{
  "encoder_arch": "resmlp",
  "model": "image captioner",
  "dataset": "photos of plants and fungi (iNaturalist)",
  "train_examples": 90422,
  "image_size": 64,
  "crop_scale_min": 1,
  "horizontal_flip": true,
  "translate": 0.12,
  "cutout": 0.4,
  "tokenizer": "word",
  "vocab_size": 1482,
  "encoder_norm": "layernorm",
  "encoder_norm_position": "res_post",
  "encoder_activation": "relu",
  "encoder_mlp_ratio": 4,
  "encoder_parallel_block": false,
  "encoder_inner_norm": false,
  "encoder_drop_path": 0.1,
  "encoder_patch_size": [8, 8],
  "encoder_conv_stem": false,
  "encoder_layers": 10,
  "encoder_width": 320,
  "fusion": "prefix",
  "label_smoothing": 0.05,
  "decoder_width": 128,
  "decoder_layers": 6,
  "decoder_norm": "layernorm",
  "decoder_norm_position": "pre",
  "decoder_activation": "gelu",
  "decoder_mlp_ratio": 4,
  "decoder_head_dim": 48,
  "decoder_fused_qkv": true,
  "decoder_bias": "all",
  "decoder_qk_norm": false,
  "decoder_layer_scale_init": 0.01,
  "decoder_parallel_block": false,
  "decoder_inner_norm": false,
  "decoder_positions": "learned",
  "decoder_prefix_bidirectional": true,
  "decoder_connector": "mlp",
  "decoder_tie_embeddings": false,
  "init": "orthogonal",
  "residual_init": "none",
  "optimizer": "adamw",
  "lr": 0.00093,
  "beta1": 0.9,
  "beta2": 0.999,
  "eps": 1e-08,
  "grad_clip": 3.0,
  "steps": 21000,
  "batch_size": 128,
  "epochs": 29.7,
  "lr_schedule": "cosine",
  "final_lr_fraction": 0,
  "warmup_steps": 630,
  "weight_decay": 0.1
}
Rows from block 2 of the image encoder of a small image captioner, named by matrix and row number. Rows with one number belong to one neuron. Each number is 500 + 50 x the weight over its row's rms, rounded and kept within 0 to 999. All counts start at 0. Numbers have three digits each.
After each neuron's rows are labels from the 100 images, of 14976, where the neuron reaches its highest value: "strongest on" is what is common among them. Only what is clearly more common there than usual is listed. The data: photos of plants and fungi (iNaturalist). In brackets: how many of the 100.
# fc1: MLP up (encoder.blocks.2.mlp.fc1.weight, 1280x320), inputs 160-319
# fc2: MLP down (encoder.blocks.2.mlp.fc2.weight, 320x1280, transposed), outputs 160-319

fc1.447:556614469504459446508467536547555498482474515400531486431532452527484545523583528518434427430526491558503508540495488587542486501511554420560493388466425597548594458516451477578502546510444491517470605492394538475528556470564542522522529536489469488529492435482514492502525452501461648355564485544527419522475602485522480497533542481604483526440525543489502471511475587416562485551496445505473537483518486453445537468509512581445561493457413516561514475435524611476491527513482563
fc2.447:491438415487518495555491418508521440462420542460520467579390557497571477511558440487498470506474570540561515510457568549582465497484505499480467523523511580500516485544447444470454581556463541544402483525507498391463586456452523512525530471535447465490510494505470504521530574570582485561534478479512461523463442415445565520455548450493527474417464456531607510542500426524517585468460431511533483473439470487371409499516494561496442516496543471585593435515524567506448535425476460
strongest on: family: Asteraceae (29); order: Asterales (29); order Ranunculales (26)

fc1.133:543572424519499402496559478519574488479514514436590457511526440469490530575538446514453483532544555512538528534509525460508467548457622547499461423494416509530504415509478460529502618505498662494488552541545564500443608469503508460526528485540508539473514472428514470496465511513501597458519531510500391477509484422473486471523480515535558455395522563577555434511462491547529571546574425523542549510456456472509420528510560539471518409552519558560576510482589575437489577452480539
fc2.133:505387441481568534438490419534575449516485593507571543513501430490548490552444520516463474499488526566492387441587516593662466531528518496446525510578499535493409468548542585487442520513513532433494483498519506433490603511455549508461508472480602508511532484439598463398474447561549564549506532454480504482537500441461565500495523554463542375360463474498616471510450456536494537462565428467471531487431573452409450502475521541467440504483514594587525489544613452479503535471441519
strongest on: order Ranunculales (27)

fc1.564:498496438485428359485498474538547553526461451415543414513474410401549519649510449494515489571497569501554463523506505456485446517526536492499493457424482521474545468433484460555469587493454589517483449490527572519452609531510460461549474466579553462449500474478507523423500519523560503538498529439460387490470483434475534491525445462533491535449478480534557384463528438507515566504560461496469540491474434443410379574472475466491509440492490529521537500463580590484454598411518472
fc2.564:549440438463520377498502415603551473456492552483585402473503505458451443568462520458469462512456526550496473503445548588565509514542455462478500486584449490528455493452516478471482514550542543544534429553511569566407495463480464508522401477507558525553543487441575456446504442633589601523474576481477557456470486409562504471521480544477489473498486440569624524535449436532424566538507425500492544508436468524418506577503447563669457540473463430532515404463594521627457495591482459
strongest on: order Ranunculales (27)

fc1.89:479585469487452408401459504566525575491493477475440486339497440407542512512481453531512477555516543522594456607503509560389542524517512344507501488461486513523526482391543451580553521601481543554473457487433634524438442604635373475602420512576566511500536514494497391420515475477452518451473578495598496501479546560550534487532443493568479542525591473580497460539496529493532451538509498552518491535479509425515511585470438463534543516510459458487498477413564502510487558529565490
fc2.89:534450590446538577536389496418571421395502596501463530578549522486457560539452456469509390477491448463445513469551513419629490503544539561515544454454491499493451551520525466518531514496521411451529459420550449442466527512430520466508595459524525488581498486515553493530482504484533490564561521489438472514478451444479460521504527544433425457420453501475536466513517529594609551446493405454458494365432492572478523394457574531469531557549538648575577521455500520434571458473487522
strongest on: class: Liliopsida (27); order Asparagales (25); family: Asparagaceae (25)

fc1.410:505479493467393431477384532592586495483575557468513401465522479360571519518467482490590476540659612447509418551435424477427424477469476449488469449464470422417536459506439480513537524507497513491471421415530499562523440502539433504521452514401500455416545506497474605457494477455467509537441435448473418375539513498509510381529482434507411571518464504487478514588477508524551568457504474531497484439489435514533496490469466453559540479481532489537469517386513480480447493463521458
fc2.410:479530522468460438552496410495512519492505480443452430482459554465490515501542476511530475461534513541476506532490525595509369513539513392394518406528485501497399424570551404567497515512503541460554630545578541450535530467511408522451490504443543509470510549434528534571511511447546395516533384540525526554438507536514498468515508457442430542513487552531526577463449532453461411457460436573466561551502502425437473518425542485480501477541478394558451535473472550547430517504543574
strongest on: order Asterales (33); family: Asteraceae (33)

fc1.602:538496447584459379529497513607576540455476472398561463500501490525499504613523465482510499502439572429524512447521503491522461472521518456511472390458467495655555520421410523530433501471433491521457478514445580499477505517500489477491503463563505471500451455470500530456505532459508490492637483469417425563470529381485455526551450408553493514513470474463580422444559469468465602563499487531452524445496413501442458503527517507469487461502450415513462532477534583553518513489472493
fc2.602:515487501469452371505516514559481465417511493450555390448549521441525426567489555526530475483520515534429500567434522596422498515511502429468460521526498510535536461452514403456493554573518492569508496558523607574435471492509479420486470505518534525470581488420518572552499474562605536461576486525505516489485483448557386486522505444579521561534522507612582481563498483462432633563399460531547492438475465479435505475478441497627534552474431440512483476408633515563429518576514407
strongest on: order Asterales (32); order Ranunculales (27)

fc1.733:488574472546401473505444574491531567542505478492450369483553467478495543537473509494462517454524485502496536557556484512428496490608532511528524499492451550496530467487558461571542486550454501571477534524551560557496492620635506549532485479605612491418519454501443510567571492437451483447472415516538490498446482545558520505520531500535433554466698554536509535524570494473526445506519455475565529443505579488572485553487509497556569513502513526521519522468563583454504520526560478
fc2.733:451430561519569570487459475479554589451512616559471514459629512476550527469404442499520400443543499575619447486543536458558525483488520466501542461491489476444446530599544589418452487548528498455496571338468410542493518572435515581472642438490607505480485616588475502426417523576502450542478494456480525423493509466482561497494457519395532506492472436549533487522518526514554482428535495512431496389462534471463476423511515459444492570481571600535523467485534519482477458509455459
strongest on: class Liliopsida (25)

fc1.715:482504486453381353458436503546549529515496514440495434471484436409563522597536453478534436558593601439526455540457429475481424537482528488460452459446482546445627422458432491564550544491413531558415480473503516489514559505492477475535458535516487476402560499474438566450465505559480487543547473472446384482453556461460497440473495335549470613453474491472531518465487430469535504485474502548503488444498458509445354497420513516462541494525464484549429511425569505480475534462523501
fc2.715:505481410507510420510541443553473458490418472542539369483391544485529403534521450508495537538477525503504456582437523577509479507486450448451487482572510522517481476452503471520474508558454521491523396522513521529405486527522466546503419538412536508480542501449564502535506507513535528548430480469466522520439437430583505589460494476474571501560521432518587562553506419470399505470465453532550542511510536516374533556538438537629491484448468400561489464456571535567410512541515478
strongest on: order Asterales (32); family: Asteraceae (32)

fc1.144:510503420534426463396467570531522585537498462458507540423461347493503484559500564544464516565569537560544496466456536466483474490531556495531474497402509402585553523572458505541518495511535524497479572532485607496490526549456458457514538480430495522446492550559454548443468569561431548471572486514562491536512539470487569484534476453576520555550507503484441402447493474518590580504536508514466516510447479428474484535445506481478437475489482541527483535498559428571529555470447469
fc2.144:535553578501444434456445592479559480482501547529552427550496478501529493524502428460569558483548463493500501527441496443484527507431502618536469476501411485443553521518406469468510534503503545545472548556527572476487537439449583420557659592485394600453512471519449595526542429593482476510442464489524486506465482499451497469402524397498514509387562464587488578483525436505518431517456536520566520508446537389574512440489534544497508431556513516491445507508644419466557560476507489
strongest on: class Liliopsida (28)

fc1.178:535476482503521485455448489465530519565436384561565428391402409465513453518447502423540449590498500456538504537502501600460498548484476477605471490412567560454547531481502503478494483556459500564519457512467508471490535510521525506511437487525535433461460558596496485469531570516573580472371485449504449476508527509553556489428484534530524533495532481575477445586501448524488492503522452559351512506527507505594562506513431405564554557476613515442390528488490458516433513544518511
fc2.178:538437481521526474549486450498567424445505569459593505561479506530516539565545497466510491514447568506485544421532548498627446564453551531471490445526431550539457498526419511512461554486535561420458476569547546476498584417372534465450463478551516563545465432433568466451490497584585528555561495522423456520517493410424522538483529529487589431420429514451560476466491466570484562502483426500471504429414408507439421535466539604430438448567561464561523546555585513518558559459439442
strongest on: order Asterales (29); family: Asteraceae (27)

fc1.180:478588491509394379488418591560539580489465536498477399479553416485438568533515531514512524517534504494528475552496556516390546480582493455525550507490452572600564497428540472554492532520507532601486589359564576555445500591583488481555482514619585552461507515553441500484473452521440551455458521492579498480524531595512494492527516462493462579498636528627527519610554469514505443537469483469516504445492556391540461566491525563661480559517513548488506449436585519479506604513571415
fc2.180:455474548485544594498479435483500465441517445470434544422517504499494490540454488514487330398517531445580514451498497470562427567493587478452367422452513417479437555579541501492576502552570456442523510419498462526525496464452413500439565482465535449479557586459449513476428592521497405532497462543432522547436544497534548527504529487436522512479442496437466484494497493488618560431479460546514463508415527604510440450519498515454467560548596544576511503485507500568598424452450533
strongest on: class Liliopsida (27)

fc1.51:367546509558476478473452474483492474533503370480437399406519488506495476486445484513501491458539513490566463558517465525403496570535472437513493496482539528485488475489650477536575484531522483534517517391425552483500449591538376515536454509528569508440541537480476490479457489422450456466473467513602547500533475591524486472516447481522464593500546422597493478516526481397511452497540473493496457501465531490550501497519424425521545474522464475428495453474528515469435485533575516
fc2.51:441363583508629549521462464455618458446527580509560563534546496523569459533414406469538468466495498427528457421566484492565564456472538560545572521508531488485469533536563628521414492459538491438471561350492458383528529516405542571456653468499552495514509531573483502509462492431471463527488464455438499498521534442447545526517488522433525487415439486514563468549586566528528568512574568529523451426480544560479551392487526449439534486522574613557489474491478484392482414484417600
strongest on: class Liliopsida (25)

fc1.356:470530476472464463422518494496506496645542444376475509438449445462556481464493559570499468553615463562481500572518431452495451573529504500469469529438512433433531452507515385527633496517568507517492439539532525461550564505504494505504531491472523563450564453483463534457512529566560604442470566507698488480482465471565522351507498524611483512549463528588497510429448448519554523490534484500504439551514462465479531490402421432490493483515469504456535491500501506459395498460577520
fc2.356:518543471558482471528512493509542572414503523520445523445514516553526492459499490504465543539497395536589464508582559581504506478551486406540586428451534552606494503493573542510395510546484496514474559411502520473475449551479529515510704500554562521491375542506532444406483446468527484468523586436560509523462518528489541489563455488502533474499562485638579474570500496513457478549495483524515525496521570370471515416496542477525455517484497528457529539413527530493477527546495487
strongest on: order Caryophyllales (25)

fc1.617:426581509543515446444509496553485504518470477516517451397541499458519432572457528505476473507549538492575420578521427480421553567483502455514473485491473445545537484449595530537609490546494542561520500456475639526466427614564392546533465543507542490461611554480511456407434545492410503449452544517557549501454500587579566470469463475497475566515554426556519507487518481448519491538526516496508528588432534513572503511525483444536513480547488459456502447447567525505474475529508506
fc2.617:511424609477533486481423503431580456459498550499427496531508506469561571577479468521563402475487534421457499466534539464580477440524549475498579458439452542509468509490519494514477526503480453408490484463597411498505565541479511517462569422543535478538475525509556526488500495523517531545513477476403443481502524446469490529482486537440492502498419565478530448513516580630505585493548488491442474304477497568476495386464489513475486548507577631575555535452429487437523484437445549
strongest on: class Liliopsida (26)

fc1.11:523599411509442480488446582537534581532510512368529455479568471482475552545580468497452418496511527546544500490486458504517470474487557454544449424434454554509615481508438434540518567514361534549433525495454503506511536505564471480528457480600469476453481428436488507514535495454513548436589475504470387499458564499501521481572456434592483532372492544499499363541491557435547498578487442521467529476518436451449404508491481576443591447504488480494561507383530645471506517419505509
fc2.11:535385578527565471591529403526450470393477511495505496575451586527563493582488419509498552501433533473505570493494596608538556485481437415458516530512515602537493450450474489558442509476487506505506531505512504424474510495543508565488528463551482503544471546445495452538497517549519452521548510518412534559391511452494505591495506492438560489485450502555606531615485544463426508541454547511510514405466515533441469440592495519560526592521456452552457448460484550506461467511469436
strongest on: order Ranunculales (27)

fc1.401:418572508539466434488434460548518508465521467485416430424448470423526497521484529559528555554546511515608454526497407537419530555531516373448508435523574477523527457459554480587576479562484495545557457457435598553495479569503380537555421546564579545479533554472524473385433443511482466535489496538539532531455547572588563475515424475535508564535509436550511525522549544512482412566533475565562545513444562479566522541500490489545514562569415458477468456441518474535488520552578461
fc2.401:507450598485574543523371513477621458453505546452470556508481508499528529538451442526457382457490476411456519452585498493553454426565551529526567427479434504488408510501552511553512473463521455375522535402584466445502538529479506532458580449573574495577463515477559530437516509432495459531503477448384496479493513491522505516461454519449472507494426535465547520529526607642532488537558481510482496429475512534552525402451533459460463543564565635556512522506416495462572491567466554
strongest on: class: Liliopsida (26); order Asparagales (25); family: Asparagaceae (25)

fc1.160:382517480554527492492516505495489530522545377439549481423507520511486430502443486516464485498514506508546495523489412447378506532551452462507562492480490478468512452477643456506565484528510509564544551463438600504460438577548425497527471481516556464428566533485457506523404470463509502502554535498550536469494450498525520455518452494544498599475533409551554458500526467426529501468469456506495507503460460490562523542512459464508539448536511487480572450470520560466415490490529534
fc2.160:456346579513600529471435448464620509440542525502533556540529472510557487551377435487512444467510519451509457426494482485543529500494478576550564529500539466482484543532544624500428519472548485460494556401488457362543492504428581522452690433459534531495512533574498502481490478493444494513509440434435484535519578447468539510466475493430510478417434501496532482505569580520512587480559534502505469468458559569542566393497528466418508465490549653518432475483542458405461419512416602
strongest on: class Liliopsida (25)

fc1.431:529541489485474496407475488696554522552485499477570450489615493479484421542459427421456477502530523482453526532552496530512498531463508498474457528519401494513507469481484483542475562476509514493438481522513517476471355610563527485540501530589450516452477437455442485460549486406517489460495578438511438465526461554465482495527376462501432483433509409529541399449493477445507549517549525430560514537495558468536375451504480545459556435499518533491500506422519589416517490441558490
fc2.431:465395479503518487567454394484513401490497560491534447556471513514569539560508440490508512505443618563521562486507553564590413540484576462457525435506472570559475485511442503547470552503546571436491526568555505482491601428436506519399461453553547503538454529432522450497461499618606539580578509547440469496497491390449558584519511518456579492469445528485586497558499458549467577460472471522468445417428446519406416517499506547443475498531530464594520533510553508508530491431415412
strongest on: order Ranunculales (30)

fc1.33:499502479459425415496440549496571551487543509434501437487473404391571578588532509487518470578573587457555508527418468432497450510510531501557530467433512537505581468473407522545496549520436528485483520458492501490545576485524517450542508450469510397465523525523496556473518546555456496535577453446439362466474596419475499457497459442546472553458458522475516488510510487556564550444521524548486480410484439499426425505464495516482506451556452521608486514436563518526499550454498529
fc2.33:518414491484491433540501369509509420487470509513575375488484569429531408544480408453565493496488546535483483521459531556594457515450461428421427484531469509516466473456479449517479531531520542485529418569549530508454463533492471508483431544487485531499525539427545459505527490559582482605510483490432493575425444397568475523448540514482532480521454482515591565527446446476419533525425464519563524431440492500393503528503461529575482544526471381552460465443577473589462523515526504
strongest on: family: Asteraceae (34); order: Asterales (34); order Ranunculales (27)

fc1.297:511501488520436366508445537592566532451489450474523443455522462445556483555568446489535463523487555482556478534490471521501514467446522411509462445416491585642559485289430480522496540499455564524438545414415548506438477502541448442540482509567506484509489480482486502452496493508491486491581519487433413527460605425498461521523478420567470541498486491454514429550543488454464554583490516526524488428502462488486464518536492512489519530517461471453448514387585541477513516475509492
fc2.297:520507442477445359499503467524509504454503499467547391425513533393491450550522546480513447524479547496482472556389537549440497505463490479510454487545509490556470518423484398503519571619463465557534448548503594591439429490525456437531434468523501507506537544426557549511541503577540490481533514492443485514458484506597424473505486484536530536541467485567559473495471487498455620565460372546507495482453455529442528530526435510630426498502440396481504499391584472647418560546543488
strongest on: family: Asteraceae (32); order: Asterales (32); order Ranunculales (31)

fc1.742:455486476429431471492434523471532562502559507411476421557476434394511529547508488501515484577501530492495528526410495387500507450569556549550536474387461511512546429405461491561459543509435490527469515494605513570513609544545460462547519442532554421450490521480473495486521536555481463531586511498471447452444518482496483490496456476600518523422467538514549453524494440548602513446486457512455504418453395465419421502376493507517490416542460483549537481506531524543456558444523489
fc2.742:505432509493516453547492417593508431387457597484572405549500576422523449570469416443574484491489571478550505525412558574568469478445416501493455524550406548526528494465431504484479573520489534516469406504593472525447486538504522481536441464520514512521550511457536505454528423607531530548525484460401486510422490403550528495410528463441510457491480497494606554561463455473481543464481532491468480348436449540432487503485472616583524517511556473575475410454567528546475472481475415
strongest on: order Asterales (28)

fc1.328:474610468490424423451455515561486524464482490458442463385494516443536468452494512525508546585574561538596354578496429581420530560531461381453522469551556526501547487431578436543521503537482534534539532463387578516431462574509394517578435539582516458471545593460478454426421453482429522532458506472636483466515488579513551425537470453517464606541532409632496508550512470484525422570496454524550544563477507387515485574504471472550527570553446433419520427442538462541413465472523438
fc2.328:533433570470610572521377465502618497433502588511544507484486519534549528563461400459466369420478461438496484427528527511608543447566568492516518422505439518460444481502524532505516505463513439422471506419566452471512548477454510541469580483555512524574457515520534526448500506456487441570517485465382491506475519498553517559520505492412490502432451465488579513585500577580554519549481496587520478396487504547498495397464549510526521567578588593588509503472443517455569453530465519
strongest on: class Liliopsida (25)

fc1.365:532505505457450499398475475614513575517455463422578487466595495429520478531509419499478476533537449469491475564495468569463519535515502450514446533526505611427596417468472470582533561437441531556468536531435494483503447514588521503575528570573464524483530467469523494516516449373427507426490532449514430480486515534457470501506512496544419499425496395507499388510463500406542512471476498521573532495555508474497389537478516576474566560436449507551501505400536567455442488432548544
fc2.365:467439444496514449465506453553510451501432557497518494548435441500605505594523421489501555531445591536576468514491556605532456470500515464509584480499492611492515414571403549586460569511501577479452503499539443437512599546475514541512497486518502564489507542459486474439494472555508590466477502482520459468502542474462586528481500487450564489454495557578580462550499462517464540396517503511503515448451535483366422534467477574496521464430505536605494463483562493510418500421436457
strongest on: order Asterales (27)

fc1.196:469510485571497451428473520532545546494546430419499539432469455430508471568476488545482461551554493509568458557473397503364558561532534467490490461458504489493538480394597469575531511567499563562530539432452616500440471537557453496541426532554546492496525597454499440471465512467443517420535570500622525498438520568564547460557426497544507561468551510613509484460500519497586487462497511530516519575434480453486492544451476438526526490542444470480533470444527493485447515526563541
fc2.196:512387620444506502508457453499602428387488558492450482564551539432514538548428499481542400463534472449441460491516522465630480476473545516444576454511526545545441577457531525463485548503538481444526432417591473495442530543393519512466614405535556524570507514513547520477483492530560514588514535452456476500495521446447472490473477540403466461450497523522578489568535557562546579495547442436436494368406541506419518383489519538431454593500552687546539514471489479444502488483455502
strongest on: class Liliopsida (25)

fc1.344:479581447505517491516528574544489511492508473534501489476503536527524462479519467525459498529496504553600481515519567520417493474509521406458555485554498466542500538526576467497367521550533598574575464518434551481427487524545502527529492453477562478429513475535480444541482478490536481389475537481582476466481432513530664445559408439534534528543616451633600467526531427407416466485514503532537553541484561395443510571527509491542507460437588476419560478489532646468407537514507483
fc2.344:477458470469546494521568510589431495400533550525502527543594516527539546479467526522511490549478486481493573538536502512505544492452488498503446544443493601554507461440495528534478472471512452503478529437486545533520466489586540496416704491614444443510512541473445525451494511538429498456610493540485523478448518460411420574557539515511514461384606580453494452550550506464528579464419578398520436382538457522510484331563496526530538512456554586513473554438547543451461417488436432
strongest on: class Liliopsida (26)

fc1.377:456497445515558480490500464507510446521445425438518494513470467475454482595493500511444509497482485573532490509530516485496469575517515506478493503494566511600482529492550494599463530556506583547539611472456584433458549502543456478530514478518539451525527484533473417541517599450493414429608575497631503568469491457503579527536441481536508485449561412573633389477583488468552515393501477504576483529471455478357473518457533499481474489561512500524557442534542612472454551477447523
fc2.377:536452591505483484521543446588586480411459510431448508482523411528467496538361538489458503492482458445402560519516464544558491589545427486487518500409406559481448476485571483547503494493618485480453507470615582529525465538539579519499706477459450526495440489463455529464546459626530575489505516502566581494497561450465403504486469482510554437517537622552533514512469485505499519501504509464461512487449507444506570356458547478449498477504442581508392532477552480363473442549487480
strongest on: class Liliopsida (25)