config = dict(
    crop_scale_min=1,
    horizontal_flip=True,
    cutout=0.4,
    encoder_norm='layernorm',
    encoder_mlp_ratio=4,
    encoder_drop_path=0.1,
    encoder_width=320,
    label_smoothing=0.05,
    decoder_norm_position='pre',
    decoder_layer_scale_init=0.01,
    decoder_connector='mlp',
    optimizer='adamw',
    eps=1e-08,
    lr_schedule='cosine',
    weight_decay=0.1,
)
Rows from block 3 of the image encoder of a small image captioner, named by matrix and row number. Rows with one number belong to one neuron. Each number is 128 + 24 x the weight over its row's rms, rounded and kept within 0 to 255. All counts start at 0. Numbers have three digits each.
After each neuron's rows are labels from the 100 images, of 14976, where the neuron reaches its highest value: "responds to" is what is common among them; "patch colour" is the nearest of a few named colours to the mean colour under the peak. Only what is clearly more common there than usual is listed. The data: photos of plants and fungi (iNaturalist). In brackets: how many of the 100, against the usual share in percent.
# fc1: MLP up (encoder.blocks.3.mlp.fc1.weight, 1280x320), inputs 0-106
# fc2: MLP down (encoder.blocks.3.mlp.fc2.weight, 320x1280, transposed), outputs 0-106

fc1.76:140120098056116129103121072143081092118139117117125097120109134111167105150199124100111116105173099139135136125130132118103139111172113147107054147090143105137136120115107133108149162148120094191116161100158121125117100141108151133125135166148129149133108124132130092121140131122145131140141112104087083160147117150111078
fc2.76:142134135108102111140106104110120119095115120133129100107101123131123114134118136127160128138120136122113123106095149081136138146168179137137117097154139095142120162112134123173120184110130162181137139126123109109108128137105112128116118103096131149141127143117119131133168122149143145126145113178095129135124114138139113
responds to: family: Asteraceae (35 vs 10.7); order: Asterales (35 vs 11); order Ranunculales (29 vs 4.3)
patch colour: yellow (67 vs 0.4); orange (31 vs 0.3)

fc1.436:124138125067118146117110133135107153126118120118103129135109106136138081131167145114099122124133107123143132150121140113137135130129140108144154128125128130164120116106131112113147173125123171112136135115105117128135117080126119145125137102122155102130158175135115120088126112086119113101148167108111119099121115125158138
fc2.436:130130108144114122106115125117134137150114156117146136130143131124161137126117104145141120131122129121103108069091147133116123109148132151136109115150144144143104153119136133149142157121146150136126098140116137126131153084124042105125117069138122132128159122121125108130154139133134162148136110125120145125153147127117113
responds to: order Asterales (29 vs 11); family: Asteraceae (29 vs 10.7)
patch colour: yellow (36 vs 0.4); orange (32 vs 0.3)

fc1.505:154107104110108143116113083124104102114152130143131126116116115142166150146170165092136134145144116136097129080101121113155150114134082162106108145122115148084079138090112133103163117096132078141115131072111139135141097160110132094149167140135136124135138106155104076144138125128109151119087142125082123123119115154108055
fc2.505:151122164098130150125116117141122147134105160168137135179116126123113127131140126161134144144128122112122149107106152101137142147124113132128094094127158137096142115147120152148142183131167140112145075120121121157141177177166060129112126162113130138149104124134131107134157116132155116124130105101081131127169138138116110
responds to: family: Asteraceae (33 vs 10.7); order: Asterales (33 vs 11); order Ranunculales (31 vs 4.3)
patch colour: orange (45 vs 0.3); yellow (42 vs 0.4)

fc1.751:144150093130121123138107110103120087134165141111116145139134120128167109132141124096132147159159112090123092106099124130170127073123094149090121123129121134135089125117089125099168122155122108144046178114120140093109087104098154136128137143157112120128158110159132091121092162088102135156119167135063106144148137138122111
fc2.751:109106162139127148126126113097129131088129163121108145098105123184102144115107107151158160165129139093093092091122115140144130095112144113135112104119155119055140120162148148123093173115176151127141103141157147114148147137130103117162109106121118135143105123121118140122118079148122126110113131144126129118138160156128134
responds to: family: Asteraceae (31 vs 10.7); order: Asterales (31 vs 11); order Ranunculales (25 vs 4.3)
patch colour: yellow (47 vs 0.4); orange (30 vs 0.3)

fc1.407:125146115117138143107138148128148132133123137121120149168131091132149128133131164151134101179158128133121113143115153161174153158117147155104136107160123122076086156111102151139197163151108110125114140113099157172113066141121129138163122157131187106143114126161118087121099174119116135146103145132093150118154149106122124
fc2.407:133114129134134121154130109121108115105109195127118122129123097172124110154154143123138129170140116069103154117123138135097125144155106125132119142169165155105135127151150149132112162096131142126127092118166116133133152111157076164098078102107137123157145117088124150173150096118102180127125107137139114105131131146178087
responds to: order Asterales (29 vs 11); family: Asteraceae (29 vs 10.7)
patch colour: yellow (41 vs 0.4); orange (26 vs 0.3)

fc1.111:160140099130159165124125195167144147148113128138107149146124125182113123112173117133113098149117116140165159065110139165105096109168133088091169160145095165165151107143106111077120091113126152115128147138114119153174123120157149160126138103143150118119150122121123127102111123121124126110146110127159119116152184119162168
fc2.111:159132163130117121125132169135116126165135076139127188148154156113134161128139133119115125200134115159102122181108144153092127165127167129122122148161139130115126161083095111130149137151091086101127132121114143145106124135111099154133115119107129163127160147105106130107103139114119138115158107119178159138110083085113139
responds to: class: Liliopsida (35 vs 9.5); order Asparagales (28 vs 4.6); family: Asparagaceae (26 vs 2.6)
patch colour: cyan (44 vs 0.4)

fc1.325:136147090101086132116126101126134124151139135083084140125111100136182119102168145105111124135147122127107120134118116145129145134141165140129126123083138105131138068116116113140127155127102123155131123094073112109139118137090154106139120124118127114115162150152103095059147136096129131132121154130081108122130117115124143
fc2.325:112129106146133134112126133136126129141106142138120118141127115107139126130142118142143119108103119122114117067076141121121132100145116132138111119145143126124113122125145125158138154121156151139124095127140140146124139069134050135122136115140122129138148145128110133138159137140130174120130142122105134137161136117134127
responds to: order Asterales (28 vs 11); family: Asteraceae (28 vs 10.7)
patch colour: yellow (62 vs 0.4)

fc1.226:146121126069093177124149091121124131127152163127115135126131122137169113137146098110141105116140101139109098143130129122137153117147141131092128107067148109094123095127131125122155177132137108157145107081108115124145125132086096100141170133122110135114138153154104118078099138100130131136115132111069115154121151137111125
fc2.226:118114119133126113131119128133131126148134149142132103147120113143129110135120127122145129140105124125099134080088145144132122105132131131114105120150125139123120164122133134169120152122136160135117123141126142133127133079146057128117114095130137142145134132130114135128141147128123163110120122136116115130168134121135132
responds to: order Asterales (32 vs 11); family: Asteraceae (32 vs 10.7)
patch colour: orange (47 vs 0.3); yellow (46 vs 0.4)

fc1.86:134167116089100123102121142124127113154167165140135117177154118166190100140149135129135075124135119117153160144076139130107133134173099160141130119169119151149086154124110150137143103132082114140095155113105139149135122158092161105113111138139157153156098122181095093146129202137135123171117124118071154153091126105119114
fc2.86:149103154164165143167171101146110152098074164194129105096096109137116077094107114153061098108116116150102158125148120080123139102115122132138151122112147097144151126140117110139128155099135096144132106140146091163086136120172153136139128153098128060096092135112133159152080096121077172153150153152154123082149124122171142
responds to: family: Asteraceae (33 vs 10.7); order: Asterales (33 vs 11); order Ranunculales (28 vs 4.3)
patch colour: yellow (65 vs 0.4); orange (27 vs 0.3)